config.yaml
model: "contrastive image-text model"
dataset: "regions of photos with short descriptions (Visual Genome)"
train_examples: 101725
image_size: 64
crop_scale_min: 1
horizontal_flip: true
translate: 0.12
tokenizer: "word"
vocab_size: 6471
loss: "softmax"
embed_dim: 256
encoder_arch: "vit"
encoder_norm: "layernorm"
encoder_norm_position: "pre"
encoder_activation: "gelu"
encoder_head_dim: 16
encoder_fused_qkv: false
encoder_bias: "none"
encoder_qk_norm: false
encoder_parallel_block: false
encoder_moe: "expert_choice"
encoder_num_experts: 32
encoder_moe_every: 1
encoder_expert_mlp_ratio: 0.5
encoder_experts_per_token: 2
encoder_shared_expert: false
encoder_patch_size: [8, 8]
encoder_conv_stem: true
encoder_layers: 12
encoder_width: 128
encoder_positions: "sincos"
encoder_pooling: "class_token"
encoder_register_tokens: 4
text_encoder_causal: false
text_encoder_width: 256
text_encoder_layers: 8
text_encoder_norm: "layernorm"
text_encoder_norm_position: "pre"
text_encoder_activation: "gelu"
text_encoder_mlp_ratio: 3
text_encoder_head_dim: 48
text_encoder_fused_qkv: true
text_encoder_bias: "all"
text_encoder_qk_norm: true
text_encoder_parallel_block: false
text_encoder_inner_norm: false
text_encoder_drop_path: 0.1
text_encoder_positions: "rope"
residual_init: "zero_last"
optimizer: "soap"
beta2: 0.999
lr: 0.0034
beta1: 0.95
shampoo_beta: 0.999
eps: 1e-08
precondition_frequency: 50
max_precond_dim: 1536
one_sided: false
adamw_lr_other_params: 0.00083
steps: 6300
batch_size: 128
epochs: 7.9
lr_schedule: "cosine"
final_lr_fraction: 0
warmup_steps: 180
weight_decay: 0.1
adamw_weight_decay_other_params: 0
Rows from block 3 of the text encoder of a small contrastive image-text model, named by matrix and row number. Rows with one number belong to one neuron. Each number is 128 + 32 x the weight over its row's rms, rounded and kept within 0 to 255. All counts start at 0.
After each neuron's rows are labels from the 100 texts, of 14976, where the neuron reaches its highest value: "fires on" is the input token at the peak. Only what is clearly more common there than usual is listed. The data: regions of photos with short descriptions (Visual Genome).
# fc1: MLP up (text_encoder.blocks.3.mlp.fc1.weight, 768x256), inputs 128-191
# fc2: MLP down (text_encoder.blocks.3.mlp.fc2.weight, 256x768, transposed), outputs 128-191

fc1.714 [131 181 137  96  83 195 103  82  62 151 101 159 104 143 134 164 173  83 104 162 113 134 148  97 110  82 102  90 119 149 151 156 146 107  84  89 109 129 144 132 140 155 133  86 158 142  93 121 142 132 118 113 127 118 130 121 155 141 118 108 185 159 117 148]
fc2.714 [141 118 148 128 178  74 147 158 151 143 141  73 144  89  66 121 110 172 148 154 138 192 130 153  52 153 105 161  60 129  98  92 144 134 123 130 134 169  93 173 117 126  90 219 120 128 148 104  79 148 145 158 154 142  85 131 101 107 139 177 102 113 161 139]
fires on: "<end>"

fc1.174 [136 153 155 185 132 127 166  54 132 167 100 138  98 176 134 123 158 181 131 133 158 133 133  80  92 172 134 150 167 174 161 158 124 155 117 129  95 156  85 100 139  86 118 136  99 139 137 134 121 188 128 157  72  70  79 155 149 128 129 166  64 111  65 139]
fc2.174 [181  84 152 119  87 154 149 150 139  96 111 146 164 161 139 103 156 143 133  63  59 187  77 139  95 116 117 122 149 133 162 128  58 109  67 173 112 134 167 128 113 160  92 112 130 207  97 121 149 101 114 120 114 123 131 101 159 139 100 141 119 126 171  28]
fires on: "and"; "man"

fc1.476 [107 112 140 126  74 141 136 136 173 143 115 127 182 212 172 120  99  80 126 107  55 134 131 115 156 114 166 118 116 195 127  77 135 124 173 160  64  78 139 124 157 140  73 126  96 122 137  98 139 116 166  69 136  64 105 107 125 145 134 145 122 128 185 100]
fc2.476 [146 155 129 133 106 125 198 144 130 168  92  83 109 140  99 162 170 109 104 160 151 177 120 133 141 137 129 145 184  49 159 194 140 155  96  80 208 153 128 124 144 106 139 127 111 150 100 116 135 132 150 136 128 110  81 129 165 125 133 173 118  90 136 135]
fires on: "the"

fc1.26 [147 156 173 109 144 119 131 135 139 132 147 204 150 138 132 158 172 124 148 170  93  89 132 119  88 148 155 159 111 145 119 128  70 149 152 108 137 123 155 143  96 168 133 188 109 173 170 127 198 109 160 126 139  76 203 116 162 100 139  98 102 118 139 163]
fc2.26 [169 131  71  90 121 111 185 160 167 113 127  94 115 143 100 114 127 126 154 144 159 127  93 123 189 146 145  97 138 111 161 155 159 159  99 148 128 200 128 132 181 115 150  86 159  69 141 145  76 136 147 116 156 153 100 126 134 100 183 143 112  98 117  70]
fires on: "<end>"

fc1.318 [145  91  68  87 150 130 122 138 132  93 164 107 147 164  96 154 142 139 153 119 115 140  98  87 182  70 100 148  73 122 147 137  64 129 176 132  75  75  75  92 125  60 147 101 161  83 150 142 126 109  66 117 132 124 129 111 158 135 149 126 157 164 166 178]
fc2.318 [149 120 133 178  94 190 107 160  88 148 146 158 111 130  67 127  27 180 104 106 142 148 103 149 130  86 115 170 143 182  98  96 114 142 125 158 137 135 135  98 125  72 129 128 101 146 185 107 109 139 162 177 114 104 130 133 127  94  63 110  71 113 137  91]
fires on: "wearing"; "neck"

fc1.634 [109 135  97  53 123 150  60 143 161 121  57 183 118 153 150 121 173 145 189 170 109 155 117 146 129 126 169  58 181 142 125 119 153 125 118 168 123 116 140 162 136  63 167 154 131  76 145 114 138  58 121 142  77  97 167 147 153 161 154 141 105 173  93 141]
fc2.634 [142 157  87 118 128 154 156 117 126 101 114 111 151 152 179 133 129  95 133  95  89  75 119 148 102 135 179 117 142 120 104  68 112 126 123 109 139 116 119 145 180 134 174 102 181 177 169 119 139 126 141  98 117 143 137 135 131  92 165 126 175 109  97 188]
fires on: "giraffe"

fc1.230 [156 213 151  99 130 155  66 162 143 104  97 125 102  86 146 130 143 140 140 120 100 107 155 145 182 113 138 216 100 120 126 160 180 110 102 142 157 114 116 166 107 116 131 143 142 132  68 122 111  83  95 113  83 169 127 103 131 149 106 108  92 134 121  96]
fc2.230 [128 123 119 115 110 161  91 127 134 103 134 132 178 101  81 101 109 188 136  88  85 139 180 146  97  94 128 186 139 125 102  50  36 109 138 133 100 143  71 184 140 121 132 180 144 146 160  98 104 130 147 166  83 107 158 124 110 111 107 112 108 118 184 151]
fires on: "a"; "brown"; "black"

fc1.325 [143 130 111 108 164 109 136 180 161  89 172 145 185  90 126 103 108 164 111  90 139 118 110 107 141 114 117 113 128  67 118 114 146 114 193  97 137 130 137 183 126  87 110  81 132 125 126 152 138 123  82  87 144 117 148 184  60 154 156 131 129 117 143  73]
fc2.325 [182 144 121 125 157 163 187 131 156 123  96 124 124 132 199  80 122  70 149  83 140 149 107 145 168 115 193 100 154 118  73  75 107 123 108 102 140 118 130 117 140 158 122 142 121 132  98  53 142 107 133 135 105 164 137  49 172 121 160 161 130  95 104 103]
fires on: "pink"; "and"

fc1.699 [153  73  76  94 123  39 122  92 127 141 115 116  79 155 166  70 175  75  37 121 196 116 138 122  97  60 140 118 178 140 117 119  70 130 134 173 122 168 116 112 174 108 152 100  97 133  98 136  96 168  78 130 123 131 162 158 141 101  65 127 123 152 119 207]
fc2.699 [132 117 171  89  96  80 129 125 107 159 122 144 191 142  83 150 126 100 160 130 129  84  86 136 152 108 107 174  74 130 144 145 139  94 154 151 132 105 160 166 113  67 160  99 146 135 136 184 176 192 167  93 196  97 102 128 172 172  91 165 157 127 131  97]
fires on: "pink"; "large"

fc1.11 [129 134 156  87 119 120 120  96 112 168 146 150 115 124 154 149 133 153  89 151 110 169 161 128 105 134 198  50 179 138  88  92 152 136 125 130 126 148  94 157 136 157 155 173 168 148 129 165 121 165 111  83 131 101  87 199 127 110 157 137  75 205  93 186]
fc2.11 [134 131 147 127 107 143 107 141 119 100 121 148 166 123  54 147 219  81 138 144 124  85  85 129 172 117 125  87  86 123 129 160  92 161 188 123 111 127 142  95 120 149 126 162 144 130 161 150 174 149  60 148 142 140 172  99 171 130 103 164 137 131 119 149]
fires on: "green"; "on"

fc1.14 [143 114  92  86 125 140  68  85 121 123 113 107 119  95 157  95 139 135 162 140 128 112 128 133 127 141 145 109  77 173 136 123 144  89 164 187 189 120 112 156 117 160 155 141 165 156 158 143 159 108 146 132 106 150 102 128 132 103  99  86  97 160 150  90]
fc2.14 [143 144 106 154 146  95  97 159 123 100 157 118 113 161 116 163  90 152 157 145 147 154 145 129 178  92 152  89 165 113 115 110 164 123 162 129  98 123 123  94 197  68 112  69 145 123 130 130 168 112 128 152 195 102 142 129 101 120 151 100  97 128 128  91]
fires on: "pink"; "hanging"

fc1.507 [128 139 173 141 133 120 136 156 161  91 151 153 146 167  89 159 151 181 145 107 170 132 129 139 111 136 102  72 116 141 110 149 167 173 136 157  51 133  84  96 110 120 160  74 163 155 169 137 136  79 141 157 102 120 155  82 118 135 121 130 118 154 103  79]
fc2.507 [112 121 129 113 123 133  59 101 169 194  59 127 108 118 130 110 130 106  96 155 185 105 109 115 163 158 175 102 116 176 118 152 190 112 132  87 155 138 106  94 103 128 120  94 124 155 114  82 150 148 100  76 179  99 106  89  85 133 128 115 157 146 170 131]
fires on: "wearing"

fc1.234 [153 153 131 113 143  77  82 144 192  84  94 173 119 131 158 104 145 148 150  89 186 149  67 173  96 126  94 114 139 189 145  90 126 197 106 166 181 101 154 127 160 148 167 160 180 174 116  86 156 101 114 101 182 124 175 121 156 128  81 137 136 119 160 124]
fc2.234 [112 123 103 123 132  87 140 128 130 127 171 102 182  85  86 154 213  83 161 111  98 145 110 109 141 126 146  86  68  61  60 134  82 113 203 133  97 171 102 172 132  92 141 171 171 118  96 152 130 128 117 122 111  96 138 124 229 140 127 125 163 130 111 205]
fires on: "wearing"; "black"

fc1.147 [125  90 208  83  93 164 128 109 182 118 159 149 167  76  76 137 151 114 137 138 188  91 124 139 111 104 110 164 156 110 138 146 115 182  92 196  96 128 167 140 133  92 100 110 140 127 125 138  98 126 168 156 109 126  99 108  95 142 115 128 134 190  83 161]
fc2.147 [ 93 137 107  91 123 167 156 124  83  79  89 103 199 128 151  91 131 141 107 126  68  95 119 123 115 162 101 173 138 152 165 140  83  97  87 106 116  93 123  92 128  98  78 100 191  98 165 131 118  52 130 125 123 113 155 151 109 122 142 120 150 130  77 169]
fires on: "grass"; "zebra"

fc1.35 [118 126 141 144 116  98 142  96 120  76 131 127 109 111 139 194 170 174 120 184  90  86 107  96  67 129 110  63  77 149 131 180 158 118 118  69 108  92  90 115 144 146 150  94 140 148  71 130 149 160 133 105 135 104 174 155 197 135 127 107 115 161 121 144]
fc2.35 [127 180 158 163 152 144 157 137 113 119  67 114 133 132 149  68  95 125 148 134 126  99  79 151 143 123 102 191 150 142 137 116  71 144  90 147 164 143 193 128 149 200 172 140  97 141  91 131 133  94 129 162  75 107 131  84 131 109 170 148  93 129  96  70]
fires on: "and"; "on"

fc1.566 [175 155  84 131 123 154 165 102 172 178  98 136  85 141 128 125  76 146 152 118 143 138  94 140  79 177 162 145 122 104 182 148 106 173 122 123 142  91 124 100 100 105 159 158  94 158  99  78 168 147 154 136  55 130 125 159 151 180 118 136 192  69 164 132]
fc2.566 [108 114 169 110  98  83 127 135  76 192 119 133 119 157 152 128 161 104  99 139  97 138 186 141 151 101 131 119 105  72 148 175 125 112 123 149 124 113 128 102 148 132 128 140 153  73 161 143 116 132  81 124 172 140 102 185 180 147 110 112 205 148  82 124]
fires on: "a"; "green"

fc1.357 [ 88 125  92  59 190  66 139 105 110 121 143 147  92 172 131 108 149  94 172 175 163 148 159 128 146 100 146  91  74 114 109 141 153 114 193 131 113 100 152 114  98 123 143 102 132 103 114 153 116 159  65 128 156 123 174 156 114 146 109 103 163 146 126 157]
fc2.357 [135 178 119 124 156 140 142 154  82 176 150 107 190 146 117 184 123  66 139 166 141 119 134  95  72 127  76 173 157 148 152 153 138 102 169 102 147 127 142 163 121 134 177 120  94 124 149 106 123 191 138  84 188 185 136 142 142 138 104 155 171 153 125 108]
fires on: "pink"

fc1.266 [129 130 125  94  82 155 161 129 121 140  60 165 100 101 144 109  85  77  97 140 159  92  62  95 118 170 158 124  80 150 107 140 121 155 149 114 112 139  96 116 121 130 120  88 113 161 125  98  59 115 121 147 135 134 121 140 138 139 140 151 103 109  89 126]
fc2.266 [101 135  88  71 116 126 156 101 156 133  72  89  80  91 209 122 194 107  74 135 139 117 228 150 174 147 134 208 112 109  84 143 121 119 162  69 189 116  98 153 118 109  70 164 146 117 127 132 117 145 140 145 136 170 144 140 159 156 120 114 130 125 140 185]
fires on: "giraffe"; "tree"

fc1.82 [150  90 156 143  81 140 164 145 139 119 153 134 202 115  57 140  91 146 120  95 123 128 132 129 129 141 143 100  47  73 164 129 120  91 182  72 136 123 226 146 101  73 125 144 178 136 154  87 129 165  84 109 109 122  83  86 118  95 175  74 142 148 140 106]
fc2.82 [110 130  92 141 171 127 125 153 122 144 197 145  92 123 192 110 141 112 165 168 144 138 163 136 165 169 114  91 135 116  82 161 117 153  81 159  92 120  72  81 145 160 121  86  84  97 151 107 175 149 123 154 183 158 153 160 152 143  56 150  96  94 110 106]
fires on: "the"; "black"

fc1.560 [166 102 164 118  92 101 147 137 146  94 115 169 176 178 126 111 141 118 154 166  99 141 120 133  76 100 148  41  94 187 120  63 175 169 129  96  85 101 114 111 124 104 153 113 128 148 115 171 158 167  84 158 156  85 126 151 110 149 127  94 197 123 130 117]
fc2.560 [129 119 106  74 139 137 130 143 158 108  69  75 176 124 160 108 159 105 159  71 141  63 122 163 225  99 174 172 117 105  95 175 122 171  85  92 159 109 103 128 130 142 184 113 169 149  83 154  90  86  89 133 118 143 196  86 152 108 170 122 149 169 100 116]
fires on: "bus"; "sign"; "blue"; "bright"

fc1.472 [141 199 194 120 135 163 108 123 172 136 140 148 115 171 150 132 121 101  85 159 128 140 106 147 149  89 131 143 128 149  46 175  78 184 149  73 113 139 126 124 134 159 100 176 159 158 153 119 139 122 108 149  85 128 170  77  92 147  65 172 133 148 174 144]
fc2.472 [159 177 145 110  92 114 173 109  92 119 112 100 138 150 106 112 117 128 121 172 168 129 120 154  82 132 112 148 132 193 136 134 144 168 113  88 159 175 205 130 113 212 102 138 100 118 105 126 110 162 124 151 123 132 114  50  67 158 114 183 120 120 195 109]
fires on: "wearing"; "is"; "blue"

fc1.322 [109 104 123  86 123 121 210 109 121 163 118 112 132 191 149 117 143 122 135 154 153 157 224  67  94 155 158  99 115 133 142 193 129 122 149 115  63 197 116 130 104 162  89 134  74 152 103 136 108 115 117 128 167 102 155 160 118 103 139 139 144 154 120 119]
fc2.322 [136 149 106 163 117 106 180 113 142 129 144 140 143 128 102 132 158 102 121 165 170 128 127 111  84 121 122 101 113 109  42 114 145 105 163 130 216 135 149 151 100 178 139 160 126 163  91 108 110 135  92 120 109 129 156  71 142 205 137 150 151 134  81  72]
fires on: "green"

fc1.461 [102 117 117 128 125 182 182 179  90 146 122 122  87 135 125  68 167 158  57 148 108  92  72 186 118 130 107 190 180  93 131  48 119  88 174 104 142 104 116 119 123 111 186 119 108  99  92 177 116 157 120 109 131 167 156 159 122 162 123 143  99 195 161 192]
fc2.461 [141 145 104 137 118 113  76 133 135 122 165  93 144 153 118 165 148 153 173 142 131 156 113 133 111 138 149 114 100 127 109 152 107 175  82 160 135 123 143 139 161 144  63 142 167 169 126  53 154 158 110 132 156 138 147  76 101  79 188 154  99  84 151 117]
fires on: "<end>"

fc1.555 [129 165 123  96 142 111 108 132 153  40 144 109 113 191  95 108 156 145 129 108 102  85  97 205 111 204 108 142 163 142 112 158  97 146 120  92 102 100 136 121 116 128 106 143 144 110   8 136 103 111 114 160 109  96 165 138  95  94 149 128 186 164 155  81]
fc2.555 [169 155 133 157 166 156 170 171 113  79 153  73 175 155 155  69 123 136 139 132 120 109 116 132  92 125  78 185 154 126 109 124 135 111 159  84 163 152 135 128 123 128 104 147 133 130 158 124 128 169 144 120  80 155 148 105 152 105  71 177 106 104 148 194]
fires on: "a"; "black"

fc1.341 [174 159 123 181  80 111  98 122 126 147 102 129 154 145 172 166 135 141 118  80 120  87 124 134 139 116 147  78 173 127  92 151 119 112 114 112 131  65  82 150 153 150 169  86 154 157 137 114 142 119 138  99 118  90 132  98 100 132 139 129 125 142 126  83]
fc2.341 [129  82 176 179 120  96 144 126 114 130 152 150 125 184  72  87  32 151 121  91  59 177 121 163 127  78  89 120 175 144 152  84  95 159  86 206 108 133 174 137 107 135 162 129 101 227  98 122 133  72 144 155 126 122 131  72 106  91 149 111 131 113 159  75]
fires on: "a"; "the"

fc1.407 [159 178  85 138 159 126 114 116 114 138 151 116 120 131 142  77  55 146 144  99 125 123  93 158 189 134 116 104 145  99  94  50  84 139 104 152 172 126 155 113 156 123  56 133 115 145 157 157 162 150  99 155  81 137 111 100 119 162  84 137  52 114 110 128]
fc2.407 [ 88 177  80 114 110 103 161 169 115  92 107 148 137 204  83 135 128  84 126 114 169 129 125 161 143 187 167 122 171 110 109 161 118 117 165 139 118  98  67 127 137 118 205  58 142 129 131 152 137 157  93 119 130 146 112  79 125 108 118 103 116 142  50  90]
fires on: "wearing"

fc1.478 [114 136 107 129  67 131 129  93 131 105 115 124 122 145 140  88 117 200  97 162  93 144 162 130  98 160 215 169  69 165 119 182 129 149 117 115  52 136 148 148 120 171  98 100 113 140 133 169  91 186 115 122 165 199  85 146 155  75 159 145 221  66 166 180]
fc2.478 [147 105  77 174 140  86 186  98 136 159 135 118  99  99 113 134 192 128  72 159 172  85 136 116 141 181 139  79 142  58  90 160 141 138 180  77 192  68 133  82 123 117 106 127 149 144 159 170 119  76 104 132  97 151 153 119 170 154 109 115 127 146  97 121]
fires on: "green"; "shirt"

fc1.390 [116 110 151 125 148 119 112 116 135 111 116 139 109 112 109  84  98 103 180  87  98 124 126  88 175 128 127  86 104 121 159  70  92 108 153 102 151 143 112 126  87  95 116 141  89 179 105  60 155 109  84 122 112  96 153 118  89 104 136 134 181 192 167 119]
fc2.390 [170  98 115  55  67 110 125  88 142  90 143 142 111 108 156 143 137 151 112 122 101 105 172 181  85 159 207 121  68 145 105  82 148 110  86  84 122 111 120 174 154 147 155 115 180 138 168 130 135 111 146 169  92 135 132  89 155 115 207 103 132 142 116 147]
fires on: "giraffe"

fc1.647 [136 132 179  86 159  80 128 177 159 153 145 148 118  98 127 140 112 210 143 110 177  93 104  88 109 154 106 124 134 124 100 164 195 111 110 153 137  99  95 135 132 150  96 188 152 110 118 129 172 124 103  94  62 187 153 134 170 164 125 153  69 113 102 136]
fc2.647 [200 145 126 125 168 149 167 173 160 105  62 100 109 135 192 142  91 130  98  93 128  94  92 131 149 140 205 113 152 121 126  96 165 165  42 132 108 100 116  74 147  87 129  57 162 111 187 136 113 108 122 118 113 129 125 173  87 141 118 129 141 160  94  92]
fires on: "on"

fc1.349 [160 191 148  66  93 165 122 108 133 133 132 110 127 153 129 152 131 155 104 106 117 136 142 126 109 160 205 115  95  64 112  73 116 129 139 132 136  53 155 134  80 129 129  94 108 126 107 156 105  79 145  87 170 123  39  89 107 106 161 141  91 140  88  90]
fc2.349 [135 166 106 193 129  92 163  90 132 101 111 124 117 139 132 105 137 114  82  90 145 119 108 116 119 145  98  67 125 155 196 151 127 154 102 169 123 154 169 117 114 136 168 148 123 140 114 125 116 144  91 154  72 104 104  54 108 120 174 126  56 128  98 139]
fires on: "<end>"; "a"; "brown"

fc1.227 [167 141 115 104  94 105 160  75  61 162  90 167  66 202  97 161 164  85 125 176 117 143 126  84 100 179 167 184  96 182 155 161 144 100 172 109 146 113 146  73 141  72 136  69 154  79 150 108 157 159  75 140 106 119 137 102 141 117 139 115 126 169 110 100]
fc2.227 [136 200 116  87 158 165 133 150 135 128 153 139 112 134 184 128 157  72 158 162 124   9 163 195 143 144 158 111  66 106  72 136 136 143 120  72 115 145 132 159 180 155 139 166 143  82 125 159 120 135 149 111 152 185 130 129 140 170 145 177 169 147  83 153]
fires on: "pink"

fc1.715 [130 130 139  91  93 165 131  96 123 139  79  89 105  96 113 128 127 189 127  89  75 152 137 116  98 134 134 132 104 147 157 114 135 145 177 135 106 166 102 111 125 162  83  85 140 150 184 105  85 135 141 112 150 136  95 169 162 147 140 166  98 151 135 107]
fc2.715 [172 155 115 117  84  99 117 160 127  81  79 124 179 104 148  90  91 134 111 121 122  88 139 136 123 135 165 167  93 162 173  93 129 120  59 123 193 160 170  71 140 150 146 130 159 145 146 113 182 179 176 142  63 127 151 112 152  88 118 155  97 129 105 123]
fires on: "grass"; "and"

fc1.640 [181 164 145 115 112 109 103  72 128 142 174 164 156 139 161  75 122 165 211 139 197 106 162 127 146 180 100 132 137 164 127 142 149 148  87 113 136 102 143  98 122 158 105 161 130 143  22 152 171 151 150 139 101 134 166 144  54 166 137  88 102 118 142 116]
fc2.640 [145 199 162 166 137 149 113 135 127 153 127 126 118 159 153 103  60  95 118 148  65 110 131 113 193 121 159  36 135  95 157  88 125  93  92 178 138 154 141  82 135 132 174 114 165 106 140 115 159 145 103 158 120 151  98 103 117  88  78 145 123 150  87 130]
fires on: "wearing"

fc1.701 [132 139 127  56 108 152 163  78 143 160 112  96  61 141 164 116 135 162 137 143 122 117 172 125 108 148 118 140 108 117 148  72 103 107 118  91 121 118 108 105  82 148 118 135 124  86 151 125 105 169 126 129  40 114 152  66 167 127 123 132 151 116 139 172]
fc2.701 [ 55 130 124  92 117 182 165 135  86 115 141 151 117  81 100 137 166 104 116 185 147  95 135  73 153 192  59 167 102  77 100 101 133  73 161 125 157 124 136  62 133 124 145 133 151 116  88 151 163 171 173  78 120 157 145 196 157 137 143 123 141 122  99 166]
fires on: "a"; "man"; "people"

fc1.420 [128 142 149 128  97 164 119  55 126 101 125 157  85 108 134  94 116  86 135 141 178 117 129 164  79 139 117 145 142 183 140 137 181 109 157 115 119  87 141  88 144 143 153 148 140 143 167 136 125 161 141 108 121 104  92 132 202 119 104  52 111 167 111 135]
fc2.420 [156  75 146  82 151 116  83 144 140 133 185  94 166 188  95 142 131 128 139  80  91 144 125 120 103 174 112 166 145 102 175 161 130 192 112 152  88 141 110 149 126  59  73 124 110 148 117 125 105  77 115  79 110 134 103 135 115 122 149 128 134 145 197 135]
fires on: "wearing"; "of"

fc1.291 [133 192 173 134 153 128  94 161 112 111 116 134 168 119 107 138  78 187 125 104 146  96  57 116 134 123  67 164  91  43 137 153 155  99 100 147  90 123  68  76 133 131 170 155 182 156 138 173  59 100 113 131 111 145 139 175 150  67 120 142 120 133  98 142]
fc2.291 [141 115 148 117 151 114 135 165 153 152 107 142 143  82 118 150 142 114  86 125 128  91 104  92 150 140 189 129 137 130 132 131 198 126 149  91 162 196 113 144 130 157 115 179  55 170 125 128 126 132 101  93  91 195  97  79  85 104 117 138 156 171 198 123]
fires on: "bus"; "train"; "windshield"

fc1.277 [ 97 132  83  94  64 104 129 193 157  68 135 107 183 148 109  78 108 133 145 106 137 187 190  89  77  94 128 165 151  91 135 187  48 169 111  99 125 114 150 134 126 112 178  68 127 175 107 107 130 143 113 146 133 180 111 132 111 127  94 118 178 135 141 170]
fc2.277 [160 114 143 133 102 132 132  98 163  59  91 152 113 145  79 157 168 175 106 115 147 113  99  93  77 156 137 128 157 119 137 144 151 145 179 137 110  93 153 138 117 128 132 177 104 117 141 158  72 116 122 138 110 145 117 116  95 145 183 127 150 108  91 151]
fires on: "on"; "large"; "in"; "is"

fc1.201 [167 185 171 146  94 114 143 114 159  51  89 186 217 143  70 137 138 165 135 124 177 101 112 115 104 112 127 104 108 124 131 120 141 156 119  87 141 146 195 179 122 114 152 140 177 132 178 156 137 134 202 139 121  99 142 169 106 154 207 148 171 105 134  75]
fc2.201 [ 55  92 151  84 135 192  79 204 104 163 128 145  84 119  94 149 133 115 138 143  75 177 172 174 235 138 128 146  98 110 126 119  92 175 159 175 125 112  71 175  67  95 154 144 120  87 109 132 129 115 112 153 138 136 139 177 125  99 107 103  97  94 154 134]
fires on: "bus"

fc1.303 [130 134 171 116 150 108 140  95 166 112 105 125 149 125  91 134 138 113  97 109 135 129  86 141 117 101 213 126  82 171 180 163 156  88 141  97  66 101 138 150 151 126 124 105 106  92 105 159 130 180 138 157  99 113 121 156 152 151 175  99 115 185 176 148]
fc2.303 [ 56 152  96 109 114 118 139  91  94 135  93  87 135  91 116 129 168 100  77 137 150 130 169 107 189 218 131  93 138 131  75 132 146 124 142 125 146 162 114  90 133 127 130 126 175  92 179 137 144 124 140 155 148 159 134 196 159  96  85 136 105 125  92 199]
fires on: "giraffe"; "white"

fc1.548 [190 172 115 131 161  74 181 151 115 123 147 157  72 144 152 102 170  94 157 136 164 109  94 158  72 125 147 108  59  78 132 121  90  74 154 110 121 164 175  94 162 114 139  56 123 147 120 100 133 121 136 100 123 145  96 132  86 186 130 135 177 134 108  93]
fc2.548 [111 163 138  89 157 139  96 123 105 170 165 161 120 146 104 174 118 126 139 133 156 157 128 189  90 101  75 192  73 159 119 128  96 152 161  83 149 118 123 136  96 166 143 115 132  82 137 108  82 134 149 134 179 132 169 136 165 125 117 111 129 127 120  94]
fires on: "pink"

fc1.754 [176 102  93 120 180  60 103 101 138 101 101 124 139 144 117 144 114 150 160  97  93 173 111 162 143 147  62  79  79 143 133 198  65 118 174 122 150  93 160 114 149 135 148 180 142 142 147 138 145 127 118  90 104 135 135 126 107 155 104  94 158 129 105 212]
fc2.754 [157 110  93 148 130  82 168 122 165 126 105  82 146  86 108 172 104 159 159 130 151 206 149  91 160  48 152 199 129 153  78  93 145 168 168  92 153 163 119 127 140 125 106 110 125 133  85  95  63  96 175 182  61 158 115 128 150 183 146 148 116 160  94 132]
fires on: "grass"; "field"

fc1.67 [133 141 113 162 100 154  91 114 114 128  86  61  49 129  99 137  73 106 180 100 103 152 117  58 166 130  96  88  76  88 188 141 143 158 170 143 160 155 106 138  94 129 123  96 116  93 146  49 162 119 110 107  71 176  77 100 109  49 137  90 154 150 157 161]
fc2.67 [169 114 129 112  95 136 170  83 150 126 130  74 145 100 218 149 187 102 110 142  91 132 182 160 117 132 161 123 125 124  83 100  99 133 124  58 124  94 149 173 141 125 116 174 152 141 191 124 102 131 132 128 127 100 145 126 174 196 138 108 132  76 121 116]
fires on: "giraffe"; "field"; "standing"

fc1.336 [107  67  86  37 161 135 113 148 125 153 118 156  73 119 108 161 171 170 102 109 141 129 165  92  98 163  88  65 165 155 125 113 123 138 145  87 161 131 121 119 170 124 151 101 111 155 157  90 156 122  68  90  69 110 161 142 167 137 112 121 186 107 173  94]
fc2.336 [140 123 136 224  99 128 134 153 172  99 204 114 181 160 118 158 109 156 129 148 175 148  81  87 103 150 153 176 100 153 143 134 124 192 138 149 102 116 171 160 138  86 116 133  82 147  53 113 108 171 161 140 215 139  88  76 109  43 130 141  65 103 115 150]
fires on: "<end>"; "the"